Weights of a small self-supervised image encoder.
Model: patch size [2, 2], layers 14, width 192.
Training: soap at rate 0.0036, 11500 steps, batches of 256.
Data: trained on capsule endoscopy frames (Kvasir-Capsule), 42238 training examples.
Rows from block 7, named by matrix and row number. Rows with one number belong to one neuron. Each number is 128 + 32 x the weight over the matrix's rms, rounded and kept within 0 to 255. All counts start at 0.
# fc1: MLP up (model.blocks.7.mlp.fc1.weight, 768x192), inputs 144-191
# fc2: MLP down (model.blocks.7.mlp.fc2.weight, 192x768, transposed), outputs 144-191
fc1.651 [135 177 128 128 128 128 207 128 128 128  66 128 128 128 128 128 128 128 128  95 128 128 128 128 214 219  75 128 128  59 128 128 128 128 128  39 128 128 128 128  71 128 128 128 128 128 212 202]
fc2.651 [185 128 128 224 186 128 128 128 144 131 128 128 206 128 128 128 143 128 128 182 128 128  90 128  28 128 112 181 128 128 128 128 128 115 128  49 162 128  95 128 128 128 128 128 128 196 152 128]
fc1.652 [128 128   8 128 156 128 128 241 128 179 128 128 111 128 196 128 128 173  84 128 128 128 128  86 190 175 128 128 128 128 128 128 128 128 173 128  43 128  91 189 128 128 128 128 191 128 128 128]
fc2.652 [128 128 193  52 128 128 128 128 128 128 151 128 174 128 128 128 171 128 128 200 157 128 128 128 128 128 128 128 128 216 128 128 128 115 128 128 128 128  97 199 128 128 128 128 128  67  71 128]
fc1.653 [140 128 128 128 128 128 128 183 128 128 127 128 189 128  74 110 128 156 128 128 128  59 128 128 128 128 128 128 128 128 128 109 128 145  43 128 128  20 128 128 128 128 128  85  92 128 128 128]
fc2.653 [128 154 100 121  60 128 128   5 128 128 128 128 128  71 128 177 128 128 176 207 128 128  77 175 128 128 128 128 128 128 213 128 207 128 128  64 128 128 128 128 128 128  89 116 169  45 128 115]
fc1.654 [ 93 128 128 128 128 128 154 128 128 128 128 128  13 128 128 118 128 128  85 128 128 128 128 182 128 128 128 128 171 233 128 128 212  71 124 185  98 128 221 190  42 128 183 128 128 128 128 128]
fc2.654 [  6 128 128 128 128  60 128 128 128 128 128 128 128 128 128 128 128  42 128 128 128  89 128  52 128 128 128 128 128 161 128 128 128 128 128 128 161 186 115 128 128 128 128  94  41 128 128  63]
fc1.655 [128  91 128 108 211 128 128  83 200 128  78 128 128 128 128  54 128  62  55 177  65 128 164 128 128 128  71 128 132 128 128 128 128 187 128 128 136 128 128 128 128 128 187 128  91 128  68 128]
fc2.655 [128  86 128 173 128 164 128 128 128 184 128 128 140 182 211 174 128 128 128 128  80 243 128 139 128  82 158 128 128 128 128 128 128 116 128 128 114 128 128 206 128 184 128 128 128 128 128 128]
fc1.656 [128 144 128 238 128 100 198 128 128 128 201 128 128 128 124 128 128  88 128 128  40 128 128 128 128 128 179 128 128 128 128 128 128 128 218 128 128 171 158 128  77 221 128 173 128 128 128 128]
fc2.656 [128 128 128 128 128 219  85 189 128 153 128  89 128 128 219 128 128 100 128 128 128  40 128 128 128 207 128 128 241  63 165 128 128 128 126 128 128 102 174 128 128 128 100  73 128 117 128 128]
fc1.657 [128 128 128 128 128 128 128 128  94 128  37 170 128 128 128 128 128 128 128 115 128 128 128 128 128 128 178  81 128 135 182 128 128 128 128 128 128  57  72 171 128 195 141  64 151 128 128 128]
fc2.657 [178 107  96 128 167 128 128 128 128 195 128 128 128 128 128 128 128  89 128 128  90  99 202 128 128 128 116 165 128 128 128 128 128 128 172 128 193 128 128 160 128 128 105 248 128 106 128  76]
fc1.658 [128 128 128 128 128 128 128 128 128 128 212  89 128 219 128 128 128 128 128 128 127 128 107 128 128 145 128 128 128 128 128 128 103 128  50 128 128 128 128 128 128 164 128  40  69 128 128 128]
fc2.658 [128  23 128 128 128 214 128   9 128 144 162 128  63 100 128 128 123 128 128 128 128 128 128 128 128  18 128 128 128 128 205 115 128 128 128 148 128 128 128   3 128 128 126  62 236  71 128 164]
fc1.659 [128 128 128 128 128  99  77 128 128  94 128 128 128 128 128 128 128 128 203 128 128 128 128 128 128 169 128 128  41 128 167 128 128 128  45 128 128 128 128 128  81 128 160 128 128 128 128 128]
fc2.659 [128  94 128  90 128 158 128 128 128 128 201 128 128 128 128 128 122 128 128 128 128  60 128 128 128 128 128 128 128 161 128 128 128  98 128 128  79 128 152 128 128 128 128 178  79  40 128 128]
fc1.660 [128 128 128 101 128 128 174 128 128 128 128 128 128 128 128 128 180 128 128 212 128  21 128 194  78 111 128 128 128 128 128  69 167 128 128 191 128 137   0 128 128 128 105 128  27  44 128 128]
fc2.660 [128 128 128 128 128 128 128 167  83 113 128 224 128 143 128 186 128 128 128 128 128 216 128 128 128 134 149 153 128  89 128 204 128 128 128 128 128 193 128 128 128 128 104 128 128 142 231 128]
fc1.661 [128 128 128 128 128 128 128  60 128 128 128 128 113 128 121 128 128 128 189 128 128 128 128  27 128 128 128 128 184 128 128  82 128 128 128  50 128 156 128 128 128 152 128 128 128 149 184 172]
fc2.661 [150 128 128 128 128 111 128 185 133 102 128 128 165 128 128 128 143 139 128 128 151 128 128 128 128 142 128 128 189 128 128 128 128 128  28 128 128 128 128 128 128 128 128 128 128  37 128 128]
fc1.662 [176 128 128  41 128  67 128 128 128 128 167 112 233 201 128 128 128 128 128  60 128 128 128 111 128 128 128 128 128 152 128 128 128 128 128 128 128 157 128 128 128 128 128 128 128  64 128 128]
fc2.662 [128 128 128 128 128 160 128 128 128 158 172 128 128  52 128 128 128 103 128 128 128 128 122 128 128 105 128 128 128 183 128 128 128 128 128 128 128 128 128 128 128 128 128 128 128 128 128  90]
fc1.663 [128 128 128  95  52 128 128  80 219 128 128 128 128 255  99 128 128 128 128 128 128 128 128 255 128 128 128  47 128 109 128 150 163 154  77  88 128 184 128  87 128  71 128 128 128 128  63 128]
fc2.663 [128 110 128 168 128 128 128 128   0 128 128 119 128  53 128 128 128 104 128 128 128 128 128  45 128 128  79 128 128 128 128 128  67   1 128 128 128 178 128  74 128 128 128  64 128 128 128 128]
fc1.664 [128 128 128 128 245 128 128 128 128 128 128 114 201 143 128 190 128 128  70 128 128 128 232  86 128 146 128 128  15 128 122 128  97 245 128 128 128 128 159 128 128 128 133 128 128 128 128 128]
fc2.664 [128 128 128 128 128 128  45  88 128 128 128 128 110 128 128 128 128 128 164 128 203 128 128 198 141 110 157 128 128 128 128 128 234 128 118  48 128 128 128 128  72 128  43 128 128 128 128 128]
fc1.665 [128 128 128 128  61 128 128 128 241 173 211 128 173 128 128 128 198 128 128 136 128  66 196 128 128 128 128 128 128 128 128 128 166 218  90 128 181  58 156 128 128 128 128 128 128 128 128 128]
fc2.665 [128  62 128 198 128 128 128 128 128 116 128 128 128 220 183 128 128 128 128 128 128 128 198 128 128 128  82 128 128 128 101 128 128 128 128 128 128  37 128 128 128 128 128 193 128 128 128  94]
fc1.666 [128 128 128 128 128 128 128 128 128 128 128 174 128  91 128  88 175 128 128 128 167 128 128 128 180 101  69 128 128 128 128 128 128 128 128 128 128 128 155 128 128 128 128 128 128 128  97 152]
fc2.666 [188  44 128 128 102 128 128  46 128 110 146 128 128 128 128 128 156 128 128 211 128 167 128 128 250  73 128 128  85 128 172 128 128 137 128 128 128 128 136 104  91 111  91 128 128 128 128 128]
fc1.667 [128 128 128 128 128 128 161 105 128 169 128 128 128 128 128  66 128 128 128 167 214 128 128 128 128 168 128 128 128 128 128 128  78 128 128 128 128 128 128 128 128 128 128 101 128 128 128 128]
fc2.667 [128 128 128 128 128 128 162 128 128 159 128 128 128 128 128 119 128 128 110 191  58 177 128 128 140 128 128 128  57 128 128 128 128 128 128  68 178 128 128 229 128 101 128 128 194 128 128 128]
fc1.668 [ 94 179 105 128  33 128  89 115 128 128 128 123 214 128 128  72 128 128  70  55 203 128 213 185 162 128 153  76 128 128  97 128 180 128 116 128 128  51  70 191 128 128 128 128 128  43 128 200]
fc2.668 [128  46 128 128 128 128 128 128 128 128 128 128 108 128 128 128 128  94 155 128 128 128 128 180 128 128 122 164 128 128 157 128 128 128 233 128 128 128 128 126 150 128 194 128 128   0 128 128]
fc1.669 [128 128 128 128 128 128 183 187 128 128 128 128 128 128 128 220 128 128 128 155 128 128 128 128 128 128 128 119 128 128 128 184 128 128 144 128 162 128  81 128 169 128 128 128 106  74 128 146]
fc2.669 [128 128 128  51 128 151 102 128 128 165 128 128 128 128  52 128 128 128 128 101  42 170 128 128 235 128 128 125 128 128 128 128 128 128 128 128 128 128  96 113 128 166 169 128  51 128 128 167]
fc1.670 [128 128 128 128 128 128 128 139 128 128 128 128 170 150 128 128 114 128 118  98 128  35 128 128  97 128 128 128 128 128 128 128 128 177 128 103 161  23 128 106  74 104 128 186  34 128  53 128]
fc2.670 [128 128 128 128 128 128 128 128 154 128 141 128 128 128 128 128 186 128 128 148 138 128 138 128 200  16 128 128  45 128 128 202 235 128 128 152 128 128  91  61 165 128 128 128 128 128 128 128]
fc1.671 [142 155 128 128 128 113  62  44 128 128 128 111 128 154  78 128 128 128 128 162 128 128 128 128 128 128 128 128 128 233 128 128 128 128 128 128 128 128 128 128 189 196 128 128 197 128 128 128]
fc2.671 [192 128 128 128  76 128 181 128 128 128 162 128 128 128 128 181 128 128 128 128  79 128 128 103  62 128 128 128 128 128 128 128 128 200 128  47 227 128 192 128 128 128 128 128 128 128 128 215]
fc1.672 [128 128  20 128 128  71 128 102 128 128 213 128 128 128  79 128 128  86 133 128 128 150  63 128 128 128 128 128 128 128 128 128 200 128 128 128 128 128 128 128 128 128  13 128  70 128 128 128]
fc2.672 [ 43 128 200 128 128 170 128 194 128 128 128 128 128 128 128 128  73  30 128 128 128 157 128 188 128 128 128 128 153 128 128 165 104 128 128 253 128 128 128 152  62 128  94 128 128 128 128 128]
fc1.673 [128  67 128 128 128 205 128 128 116 194 128 128 168 128  83 128 128 185 110 128 128 239 128 143 234 128 202 128 186 128 150 128 128 109  87 128 128 128  86 128 128 128  38 128 165  91 128 128]
fc2.673 [128 128 128 128 128 128 128 128 128 128 128 165  87  30 128 128 128 128 183 128 128 128 187 128 128 128  82 128 178 128  81 128 128 205 128 128 128 237 128 128 128 210 128 128 128 128 128 128]
fc1.674 [128 171 128 128 128 200 128 149 128 128 128 128 128 128 128 128 128 134  30 158 128 128 128 120 128 128 128 112 128 128 128 128 128 128 128 128 128  91 128 128 165 109 146 128 128 128 115 128]
fc2.674 [128 128 128 128  94 153 128 128 181 128 128 128 128 128 128 128 128 128 180 128 128 128 128 128  46 128  85 128 128 128 128 194 128 128 128 153 128 172 128 128 175  19 128  67  78 128 158 175]
fc1.675 [128 128 128  88 128 128  93 128 128 128 128 169 128 128 128 128 128 128 128  53  88 128 128 128 200 128 128 182 170  65 128 128 128 128 241 128 128 128 221 128 128 128 101  93 151 128 104 255]
fc2.675 [128 156 128 128 128 128 133 128 128 128 128 118 171 113 128 209 128 128 174 128 128 128 128 128 206 128 128 128 128 128 128 128 128 128 207 128 195 128  70 117 128 128 128 128 128 128 128  74]
fc1.676 [128  83 128 128 128 128 128 128 128 128 166 128 128 128 128 128 128 128 112 128 128 128 104 128 128 128 128 128 128 128 128  75 128 128 128 128 128 128  99 128 128 128 128 128 155 128 128  54]
fc2.676 [128 128  45  81 128 128 128 128  80 128 128 155 128 128 128 128 128 128 128 128  93 205 128 128 128 128 128 128 128 128 128 128  99 128 128 128 128 150 165 153 128 136 128 128 128 128 128 128]
fc1.677 [ 36 128 128 128 101 128 128 128 128  88 128 128 128 128 156  70  99 128 157 128 128 128 121 128 128  52 128 128 128 128 128 128 128 128  99 128  99 196  33 128 128 128 221 128 207  70 135  91]
fc2.677 [128 128 160 128 209 128 128  77 128 199 128 128 128 154 123 128 128 128 128 128 128 255 128 128 128 198 128 128  68 173 128 128 128 128 121 128  45 128 128 128 160  56 128 128 245 128 128 128]
fc1.678 [128 128  42 128 128 110 212 128 128 128 196 193 128 128 128 128  97 128 128 128 128 128 128 128  23 145  53  39 128 128 128 128  98 128 128 128 128 128 128 128 128 172 128 128 128 128 128 128]
fc2.678 [224 143 180 128 205 128 128 128 128 128 128 128 128 128 128  30 128 194  20 128 115 128 128 128 128 128 173 101 128 190 138  97 128 158 182 128  64 128 128 173 128 128 128 128 128  82 128 128]
fc1.679 [128 128 167  80 128 128 128 128 135   7 128 154 128  70 128 105 128 128 128 128 128 128 128 239 128 142 128 204 128 128 128 128 249 141 128 128 128 128  49 128  48 155 128  55 111 128 128 128]
fc2.679 [128 128 181  29 177 146 128 128  51 128 128 195 128 128 104 128 128 128 128 128 128 128 103  28 128 128 128 141 164 128 128 128 128  40  77  99 102 188 128 128 128 128 128 128 128 128 128 128]
fc1.680 [ 92 113 179 128 128  81 180 128  74 209 128 115  58 128 128 131 193 128 128 248  77 128 128 128 203 128 255 128 128 128 128 128  88 128 195 128 128 128 171 181 128 128  57 128 128 185 128 248]
fc2.680 [128 128  47 128 128 128  51 128 128 128  96  62 128 128 128 128 128 227 203 128 128 128 128 213 128 128 143  98  60 111 128 128 128 128  49 128 216 128 128  92 128 128 128 128 128 128 128 128]
fc1.681 [128 128 128 128 159 128 128 128  78 128 141 128  72 128 128 128 160  30 128 153 128 138 128 128 128 128 128 164  97 128 127 128 128 128 128 142  61 128  75 128 242 128 128  92 128  73 128 128]
fc2.681 [ 32 128 128 128 128  61 128 128 128 128 128 128  77 165 128 128 128 128 128 128 128 128 128 128 111 128 128 128 128 209 123 128 128 128 128 128 146 128 128 128  38  89 128 128 128 218 128 172]
fc1.682 [128 189 128   9 128 128 128 128 128 128 128 128 128 156 157 128 128 128  75 128 108  21 128 128 128 128 161 195 128  68 128 128 128 128 128 128 198 180 128 217  33 128 128 128  51 200 128 128]
fc2.682 [128 128 128 128 111 128  22 128 128  46 193 104 128 128 128 128 128 182 128 128 187 128 128 128 128 245 149  42 128 173 128 128  72 189 128 128 104 128 128  94 120 128 128 181 173 128 128 128]