From a checkpoint of a small self-supervised image encoder: layers 14.
Rows from block 8, named by matrix and row number. Rows with one number belong to one neuron. Each number is 500 + 25 x the weight over the matrix's rms, rounded and kept within 0 to 999. All counts start at 0. Numbers have three digits each.
# fc1: MLP up (model.blocks.8.mlp.fc1.weight, 768x192), inputs 96-191
# fc2: MLP down (model.blocks.8.mlp.fc2.weight, 192x768, transposed), outputs 96-191
fc1.184:500523500475431500500454500500463500500500500500500500500500443500500500500500500500500535564500500500430500500500452500500500500500500500464500500538500446481500500500500500500500489500572504500500500500454500500500500500500500500500500500500527500521532500500499500511500500442500515500
fc2.184:500500500500500500552510500500500434500500540500500500500500443500500500500500500500500482601500491500446500500500556500469500500500456500434530500500486500500500500483538500500500500451522500531569500500579579500500500500500487500500500500500500497549481500500500500500500500500500500507
fc1.185:500500500522437500550477572490500514500500500500500500500500500550500500500500500500500467530584485500500500500500560500500562500500544500500500442423500500500500500500500500500500500500500428500474500500500500500500500500500549500447500500557500500500500500500487500500572500484500531500
fc2.185:500577481500500500481459500500438500518500500500500500500500500500500500500500500500527500434469500500542541500525500500500500500500500500467500500500500500500500573500500508500500500500362500500500500547500500500527500500500500540500500500500500500579500492500500500500442500500500500500
fc1.186:500500500545435512559500500500500500500500526544539526482483522564514492500500453500500500517500500500500437471576500557500500481500563542587499497500500500500500537445500462500476500500500500451512519500500500500500500500500500500467500500519459500500500500500500500500462500500500500500
fc2.186:500500470500500534500500500452500500500500500500500500409500500543500473500500457500500500500500500500500500500500449500500500500557500500500500500481500500500500500426441466500500550519500500427500500500453527500500500500500500500500500500500500572500500538500500500500437500500500500500
fc1.187:500456500500500500500500500485500538500539500580500500500500483522500545500536543500500515573452500458500430553500500500500500500500500500500456500500500500457500500500500500550511500500500500500500456479487480500500500500508500500491500500539500500500500500528490500500564500500500500500
fc2.187:486427500500504500500500570500500483522500485500500500500526452433500519500500500507500489500439500500500500500500500500500450500500452500500495500500556500494500500500500500500500457500500500500500500500500462500571500500500500508531442500500500500500500500500500468500500458500536500500
fc1.188:500500465500492500500500500516416492480500500500500500500500578500500500500470544500500551500500500500500500500500500552465500500500500500500500500500479500529500500445500500500500500518540500556500467534476500457500481500500500500500500500459500500500500529500459476500500500500500500510
fc2.188:500524442536500500500500500500500587500500556500500500500500500500500500500500500500500500500564500500500500500500521500500500486500489500500500500500500500500500500559500500500500500500446500500500500500500500424500500500500500518500528500398500500500500520500459500500500500500500500500
fc1.189:450500500500500500500500500500500500480500500500500500500500500500500500500525500500500500526477500483500500500500500540546500500487500500452461500500500483500500500500500500500500500500447500520494500463458500496500500500500484500488486531500500500500500500500488500500463534500589500530
fc2.189:519500500583500500500500500500474500500500565500500500500532500500500500500500500500500500500455511500500500500500500481500500476500540500500552500500500500519500500491500500420501500500484554489529500500500500500500500426500500500500500500500500500500488441565500500500500500500500500533
fc1.190:500500500452500500500500500500500510504507500500500500500500409500549500500500438500500500500500500518500547500500500500500500548500500500472478500500500563500500500500516493519500537500500500500456500525500500500500500500500500489500538527500500500469500455532500500500500500500541500500
fc2.190:500500516500560500500525500500500500484500579500500500500500530576500500500500500500500500500500500574500500500499500563500500554500475473500500500500500539500500500500500552500542500500500500500500474500500513532500514500496500500500424500500462500500500500500471500500500500500512460466
fc1.191:523603459500500500500427451575500500500500453500500500500508500500449552500474495442500500527500500471500500500500446500544433501500578453500500500451546500446500433500445500500500500500500550500500500500500500500500500554472500533500528500512500474516500500500500500500500500500500500500
fc2.191:500500500500500500500500536500500500500448555500552500500473500500500501500538500500500516467551542461500500488500500500500500500553500539500446463522500500531446551500557500500500500500500500500500500500500500500500500500500500500500500500500500500500500500500620500500500500572521485437
fc1.192:500500500500500500517500500486522500500500500500500500541500465500500500500492489500468500500500500545490408500500500500500437500500467492500500500500500500500455511500479544500500500500500500500500453500542500500591500500500533500500500500485500536500500500500518541500517500537500500500
fc2.192:500520500500530553478518500500500500500500500500500500500500451500500500500500427500442500500500500500500473500500500500500500500500500500500500500500500477500500500500500477500514500500500500500500449520500500500500543500500500548500500500500500512500500500500500500500500484500464500500
fc1.193:500500470533500500500500500500500500500500500500480500500500536488481449536500566475500500500509500472500439500434500500500500500500500457500570500542500430479528500500562608500500500477500500489500500500500500509500563483580540500500548500591573500500500536500500559434417500500500500575
fc2.193:466500500468447500500547500440500500500500500478500500500500500500464500548500435541533500478500500435500542500500500571541500500500500500500500500500500500500500500500500445500500500500500500482500500500586469500500500500500500500500500500500524500500516500500500500500500500534522500523
fc1.194:500500500500500483486500500500500483500500467500500500461500500500500500481500500500500500500500500500500500500500500473500500500500510500500425558419548500500500500500500500500500554500537447430500446500500520479500500476500472500500500500500500500500527480500500500500450500500500500500
fc2.194:482500500546536500500500500538500500500500455500527500500515500543512500500500500500466566500500500500500500500500500562500500481500500500474500545500524562500433500505500500500500500554538480500500500500516500542500500472500500500500469500500518500500500547500500500500500500520500500534
fc1.195:540531526500460500500500500500500500474500500500580500396500500500500500500486500500500500500441500500500500551500538470425500524500500500500500500460567500467553558500500500500558546500500463500500500500500500500500500500422500500500493500551531549500537500500431544500500443500500500500
fc2.195:540500500500500500500500445500500457452500500500500500500500500500427500500500547500500457500500459500384500500500500566500439500546500500500500500500500500523500523500502500500500500500471542549500500500500500500440500500500563500500500594500500500500486500500379615554500500500500500500
fc1.196:478427528500500500500500500500500500500500500500500500500453500500500444500500500500500500556500500516500500500500545500500500500500500500500515500455500500534500500500500590500523500436500500500500500500500500500500500500460500500500500500500500536560500468500500455500500542500500456500
fc2.196:500530512500512509500500500500465500500500500436500500500500500500500500500500500500531500500500481562567500500500500500500500530500518500500500500476500500500500526500500429500500500500500443476473530500500451500500500500500500574485473537500546476549500500500528444500500500500500500500
fc1.197:512500500500616500500500500477500500446471516500527563500484500500500500500432500500500572500500500526465500500500500500500500500586500500539514500500565500549445500500500500500466500500579500500469500500500500500500500500500500500548500500477541500500500500556500500441500500500500475500
fc2.197:500500500500500500500521500500500547588549500500440500500500500500500500500517500500500454454500500469500500500500500500572478500477500500500500500500451500565500500468500500473500524500500465500492500500500549476500500500529452500500500500500500500509500544500500523500554500500500500500
fc1.198:500500500500500550500500500500450500500500534500500500500500500548545452515500500500500500500500479500500500500500500500500500500500500500500500500500500500500500500500533500500500500500500500500462500506500500500500500500500500457500500520517500500500451500500500526500500465500523500500
fc2.198:500500500500573500500469432500463500500584500500500500500500500522508500500500500500514500500500541500500500500500500518500500499500500500545546466500500500500524500477459500500500451537500500500500500500545500450500500500500500500500500500500500579496500529535500500470500500500500571500
fc1.199:483500500431500500500520500538500500500500500500522500447523500500500500500500500467530474500454500457500500500500500500504548500500553553500500500500573500500500500500465500500500500500500500472500500471535500531500500519500500500484500500500456541500472500500500500500500500500500500500
fc2.199:500551512532467500500456441500500451500500521532500580500542500500464500500500500500431500500520500511443500500500500500500500500500500548550500518500500500467513500500500404500500500500500480500500500500500436481584554500451439481458500500500545486431500531500500500563500500541500530500
fc1.200:500500500500470500500500537500500540500458500500500500500500468500490475500500500500500500500500534500500500444500500500500553500500500426500500500500500500500441500500430500439500580416500500500500500500467500500500500500542500500467500500572500500500500500500500516500500500500456500500
fc2.200:500548500500500500500478500493510500500500500500500536500500500500500465500544447500500522500500500500500500500486500471500550500500500500465500544537500500500500500500500500500500436500500500500500500500500500500511611500549544500500500500500500500500500500500500500500500500500500436500
fc1.201:500519500512500500461500551500500500477457500500500534476500500540545500517500533500500500500500500454557500523500535500500500500500558500590500500500500541500540500467500500500500547500500500500500500525500500500466500526500500500500500500447530500500500530500500500500500500518500500500
fc2.201:500500561500500500451500566481467508452500500500500543500500500500500488515500541500500474500500558500500500583500500500500438500481500455500500500500500542500500500452500500500500500500500500500500500500500447500500500500518500500479500500477500496462500500500500500500500500536438500500
fc1.202:496500500500582500500500500500500500500500500500500456500500500553500500437559500500535500500500500500500500500500500500500500469468428500541558500452500478500500500554540441500500500500500500500500500469461463486500500500458478500544500500500500500500500536500520500500500500511500500538
fc2.202:500500500500500500500500500500500540500500500500596500427529500466500500500500500500500500564500500509500500500547500500500500500500558525500500500500459500500500454476500500500500500500500500500500500500500508500500468480500500500477454500476500500479545500500544500500500500452500500514
fc1.203:461500540500538500500500500468535500536531606500500500500448500500500534500447500545500500556530500500478431500500500500523500500578468541500395536500500500500500500500500500500500500426500500500454500500500441480509565500500500500500500556500544500500471500500510500514500466476500500500
fc2.203:500500500500500500500500500500500500500461500500500500500500500500539500500500512500454500500475500500500510500465500500491500500500500421479500500500500479500459500500500500576500500500500500500500466464500500500500500530500476500538500500500500547500470449500500500500500500500479466500
fc1.204:500500500500500504500500500500500500500555500500500500500500500500500500500475500500500432500500500500500522500512500500532500440500500500500500458500500500514500500500443500465557500539500500500479425500520500500500500500481500500500500500500463552500500500537500500500500500527500500500
fc2.204:500495500500463500500500475500501500500481500500531500500500500500500500500500500500500500433500500500547532469500500566500500554497500553500481500446500500500557500500416500500444500500438500500500557500500526478500491500488500500500500470500518500532500500446500500500500467507521500500
fc1.205:463500500500500554500500439500538500500500500500500559500500553439500500500617500500531500500463509500500500500500500500599434500500515500600500602500500500420481593500500590500490500500500443500409431561500489500544548430500500538500500543500514443500500500500500462540491564518500554481
fc2.205:501500500500500500579500500500500500527488445564500428500500500500454500471563535534500500500500449505500511500500500556500500500500583500500500500500500500500482523500500471477439559500500500500446500500513500500627587530500563472500500500500476421500500472500500532593500519567500579500
fc1.206:500512500525470500500500500547500500500500474500530472500500500500500500500500500500500500500500466500465500500539462500500500500500471500500482544500500500500500526500500500500500500500500500527548500546500500500449500500500466439517566500500537454500402531500500500500543444500500500500
fc2.206:500500500523500500500500500576481500500558446500601535539500518499501421468500500500500500544529500500550500500575500500463482481500518522500456527500509500500471500500500500500510464500500557500500500414500473500468500500500478500431411500500500500500504564500527500500500500550500500605
fc1.207:500482500526500500468500500498461500500500556500490536478440500500500500496500500500500499500503500500480500500424453542500500500500500500570549382471500541574500444528500500500500500500500500500483500500500500487529500500500500500500500500560500500554500500500500500500500500500500500500
fc2.207:457500550488500500500500500500500500500557500500500500500469500500500500500500462500500500500500528527518500540500515500544500500500496575500500500485437500500500500500500500500500500500500500500500562556499500500464500500500542485500500480550437500500500445500539490500500500555500500500
fc1.208:551500529500500500457500592500500500461500454500512500500500500500500500500500461500500500500500500500438500500500500510500500500500613500500500500500500500500500452493500500500500500500500500500500437500500515500500500443500500500482500500500468500456500500500484500500500500480468500534
fc2.208:500441474500500500500500519500500474500500500500500500473549500477500500507500500500500514532500500500500500500500500500500485500500500500459500424500500500500500500500500500500500500500500500500500500500500500526410500500500500500533500500500515514500500488500521500500565524500567500500
fc1.209:500549500500500500500500500500500500500500500500500500539500500500500477500500488500500500500500500500500500460500500500500468500500500500532500500500500555500500500501468500500448500500500454500500500482500521500500532500500500480500531500500500531500500500500500465500549500500500454500
fc2.209:435500500500500500500500500500500559500500500543474500500500527510500500500427500500500500500523500500500463528500500500500495512500500500500500500500468500500500500559523500500500500464500500500465500500500500500500500477437500500527500512463500500500500500500500466500500500546500500472
fc1.210:500500500487500457568500553485500452500500500542500500500500400500472435500544500500500468500523500500451500500500524423460500500500500500576500500448500500515500500500500454526500500500500500562447500500500500500500558525515500533500500500548500500500500500562500465500566500500500483500
fc2.210:527500500500500500500500500500559500500444500500500500500500500500471500577500545500500500500470500500500500500471432500500462500500500500500500500500500500500500500542500500500500500500500500500500500512500438491500556500500548513500479500500500500549470448490577500500500500500500500500
fc1.211:500500500500500500531500500536500500476500500470500520500500500516500500500454500500500500500493552465500500500521500511500500500500500500500500500500500500500500500500457500500500500500425500500450500500500500500500520500500500598500500482500500500500460469468500500500500500524500500500
fc2.211:470465500571500500500555500500408500500500500500474500500500500500543500500500500500485526469500500500500536500500495512533500500500500540598500500460477500424500500500500500500500500500463500500500521500500559500445500472481500469500500509500500463500500500466463500500500500500500500500
fc1.212:500553493454500500500456500500500500500500500500514520500500500500506500500500515543500500500540500500500535466500500479500500478508500500500500500500500467500500500500500500500500523514507473500503500516500500456456517530500500500500500500524500500500518464500442500500500484500500500500
fc2.212:500500500500500500500536500500500500500533500500500500581500500459500535483483500500500500500500492500500500500489500536500519500473500470500500466514500490500506500454500479500500500500533500500500500500480500500500500500500500500500500500500500500500500518536500500500500500500500500500
fc1.213:421500500500500469500500500500500500500500500486500500469500552500449500500500500500500500500534500490500500500500500500500500500500500500500500464500500500500472533500500500395509500514500475455500500500500467473500500500423528430481500509574500511500471498500500500500500536537500460500
fc2.213:500500480500433500500500500500533500500500500500540500506500569500503518500473500500547500396500500500543500500457500522500449557500500513500500587500500500479500500500484500500475412500500428500500500500500500448500550486500425500565500500500500500500500500500500500500500500500500500500
fc1.214:500474500500500500500500490500500500500574500500500538500500500500500500500500500500500500500500500500498500472417500517531500500500500500519500500500500500500545500500500532500529500500500500500500500500500500512500500500500500482500500500500500500500500500516500505445500500538500500500
fc2.214:500500500500465464457487500500500500513552560420500500500483500500500500475500479500513500500500512500533500500473500500500500500500455500500605500450500500500417500500500531500539447500500500500536484500500500500500500500500500473500500500500500500470500500500500508500500500500490500500
fc1.215:538500537532500500498500500500500473500510500500500500500500530465500440500500506535500500500540500500500500500500397500500500500500442500500500469565500570500578500500500500522500500500500569500500500500500500500500500500500500500500464500500500575448500408537500500500500500475539522500
fc2.215:500500415444500500500477500564500500500500500553532500500500500500500528500557515500430500500500500500521460500456500500500500500500500500500500500462508468500500500500500500419500558500500559500539537564582548500531549538500481500500500500500500500500491500500500529464500500515500500500
fc1.216:500500500500489433500500500500461500500598439512500500500461516500552472500560500443500565532539478500500500483500470500526522500500500500588519500500490500500565500500465525500533500500500500553500454500500500500531486500500500500500500500454500485520540555500500500500481573508473455611
fc2.216:500528500500500500448500500500590500546500500500540500555549438500479541500500514530500457473453500500500500551500500500490500500500492445500456500500500500500500500500560500500495500500525500500500500500500500500500553500500474500545500443500500500487500440420488500449500500500500449458